Weights of a small segmentation model: 12M parameters.
Rows from block 6, named by matrix and row number. Each number is 500 + 40 x the weight over its row's rms, rounded and kept within 0 to 999. All counts start at 0. Numbers have three digits each. After the name is the row's rms in percent of the matrix's.
# q: attention query (model.blocks.6.attn.q.weight, 192x192), inputs 128-191
q.125 094:465536492408552510481506534466516568518474548563504530495477407428488467560539486522538509433500515520562522405484502453504456477503478487520502482460537523531487437470550504459587519480568504
q.126 091:457431468501487481523500589613502500597486474503461498520525537568426473506526530483489546438519484536479554555548410478544495510499515564503558514467509485460529506503556538446511499458504475
q.127 101:428473528480510608460477510507475513490441579597535505564457461500513514467588480500520569461571461532557559530455493591419550573433503431496441467458533500509455465519537476474546514479459534
q.128 088:491530486498515597476564463491539527503561476490538548536501496439561517530547506564548460525557510487474591576506493464524557501490499541488507504482464514472482539384501507446467505478459523
q.129 090:567478496594488457532503496545486415536567467470505484556521523494430456422488571448426485531502482422460459518501508495530576541490448469429521512472503454532513473547496528460472496605496445
q.130 099:437499552576515420472485449486515468507449528491502487536465523523510434483516547516494558433468497480429489537541463498545511454432498463480550529597461473492462512587521561489539534538500497
q.131 107:452514487419503531433501497538519492495504475530521483491489508433579555519476473519540513517513427469437460454474547439483437542548485527501485512460475548509505472450518458467553459486531556
q.132 084:524472468554485478431503469564494467477522514461518454514487529531505499466434480518493462538507440524469526540538527569458453516516479592511531519510477527523504510429488481445476455516474516
q.133 101:476520531482503568542545521509449460398515454502535504533540474521522482487484494470407517540504572513524506524425505544497516518511462472579485492473495496519471509448542531512447469608457467
q.134 102:558499530520483497539600552452453489533501528437528567459469518534577488508531482486545432544519527492516391495502490535470538521573537479531559454487489549478523520427473466512468524499462506
q.135 103:568446476519466586466503461520547510453523579519558547526470530492511604459566531513512417493491386551515520548431501496462549513502523445453454470501430558495456539423524436491519551486551466
q.136 096:424560562511547572451519463507542472505456444500489510504476517518513523497491478598572541449444505512508503454542460496527482504483457501539496485497506466529494467501487487493473578454493585
q.137 106:520567508524426421479520459451469552512568484469499524520478526524484525522559462510539452546493496489536547524523550513510446518522523453487501540534474530412487532498436484505499545520471523
q.138 097:473439486493478480451522469481460544450521476502518501519452509486560473512481504502548545472439499474540489484543477504511511512525521563538534478520475376436492488488465497514488585447533453
q.139 086:465490474542453496538559489511493491483542479477539469504555524420544478421528521519540431530614469555509465518467553460480466539553516525431535570477464537563487560443555469511497500553518491
q.140 120:474559499499515457534554494522475422489500523456443469467543522492473498499531496483487520541581529462487450507535503505491489504462478408517540458539565429523519516573490538549512454544519466
q.141 094:517488469506418465500438528520500489563507492506502419491429520421400453466527568477496482476442526455486558442501444431553412427472459433540458490508510464536495482535586557483515537468525496
q.142 113:557464494530473502442457501492533511447530511476561528552491547515440562478494562517548483577502469481517538456455506503488506472503473469489476486427491548484467606480517478403523497509471555
q.143 101:455512529488532456500480411493473459514517484484506489523534491549563453459499519461484521496491516522482458543509524496536500452489479388488459459565534498470541437555487490539581522527505488
q.144 102:558517451450516511579439563505468435551551492498519489466565492464449492435531520456534574480514515497511486479502492501505521489447500502519518470482561467444554461487520520483548432489484469
q.145 095:474507485499399479525477493500516489577505433519493534511467454466440478537448491457459541566534492461493500512467480527488431425521554527473541528569516517506526448501549498476522468538494531
q.146 095:505440594528445475450458515500508646505454495493513522457451507490511461476520496480539486572472518497408416546458516539527512562525487527516540480500512443483458440439516478418513509516486454
q.147 089:529559463503530422540500467547503528518470501385484496481461531538518415575486537504516493441452510532484519498472530443478503519469515478455519491497510408517500510495524535456488489474486515
q.148 116:494495522439438548421484496482525490481553454565493526494481473448494550554497461506538448554611457515535478437463572507545542502487444498526445541528448612479453527467482435526452571459521455
q.149 083:481478456492458551505523507493448441584515531429526496485571478520572513461485490451535411557532503569522493500544501523538476509463491526525513462488488573524520593465477479521485582487487453
q.150 109:501517483454507513500483498537490488556581484468485476454511439508493456497529586510508537493468514513570475435472503457507465471528547506518458438535513510544526444508530514514526473459551508
q.151 092:473577511562478516441499515573518504484476613491470551536465525486514521463528549506493516536540419504546528495509506520464536507502455473596419441439434578494446475470520497433427466447471465
q.152 088:520522494541425493492491501503534575567427552482534493509463466481440544525555505457510509561497490498435446573498540551489465588512494460442554563481504472459448497432454537509434528511509469
q.153 106:498521498530508577573484509525455469570504490483558528458597486593444527466520504465525536480436557490529554501466462516494510437526538446498484511490551455542498507547508538471508475495532484
q.154 091:465542579526571473570471503554500447548476428554462505488557518481476525438433504528473512516536471463407596494507522493512518531470526517424549518473555463491534505545505546538523505535428507
q.155 081:484464426509464531462455477503411471455539554475536488493515536501454470468473524508471515516572557538481525474553483447530465530511465504504505493548534481561459523553535469515485487502458482
q.156 111:471607556552549508493502385488505541469490467525502417468511464512488484535453461526489549493475529602439535504500431517481473515474525571491462528599540510537490471550527499585513515502474596
q.157 106:565462525477527536479466520474409453478409525520555534546502521501549516551479541485484393552598531542490453506553493525444499497508439504482506447477528519557478552431447497460460494529433464
q.158 110:437509509479522520491441508524398478470418578542518537561539451536484574472541537499489507567539509450527545470507486480472529451481452443488463472475464527524431519506544474517480528498477507
q.159 102:525539502502496445539554563611519481527529541478466546430473477503461407442415542487517531522487506542510498482548418497631502513531529509528554457521460444449482441525552563459536451552470446
q.160 107:520558553498545486538551488589494406525472438477505510457532544491513453485458462432495478492439546453489497449546467464500458493487503545554463499501504456540554404521478507481503456523535413
q.161 096:487536484441466568458487578523504572498506540457502485477549548542502495503533465502445511490539455439513514434551566508494498516532512511461485534578482553434496469445510440564519474476480505
q.162 107:483464417435439463463481568515468481539559455491517487471472510404476488373449515575559500494528472610531518462566488524554467534439483495492527519503474546544534526496521572423575468459567454
q.163 086:579532444450528468518452525422490549498513518440508482503512509525469563503524456534547564562567547537555516470479529549508483534574451509537524454511497449492513540489482545550477516497530458
q.164 104:445512498475493519518420543500472480528517525506478487462479526462515497423494504475549582517407523424443558456563516541499440452472489444559522480549534464536558397539489537484539479515542486
q.165 092:507521446540408495522482522472470480497534536520495576470451473393520471472550483517549550528551498560492466463530459503538547552530483547548479556514490527487482563475465526473595467524495530
q.166 116:569489482469513469480430526537537470519535471440466525479502488565504503492546471472489443591502463497471474518490629526487467452487527467495606454438538498469479530532462439474503563446530422
q.167 094:488523475590496593536495514514453481508459528559487401542472463530466456525487476487470523386495534568464535543490530563495558511508507524559477549547544564480504514480479445427537550472484557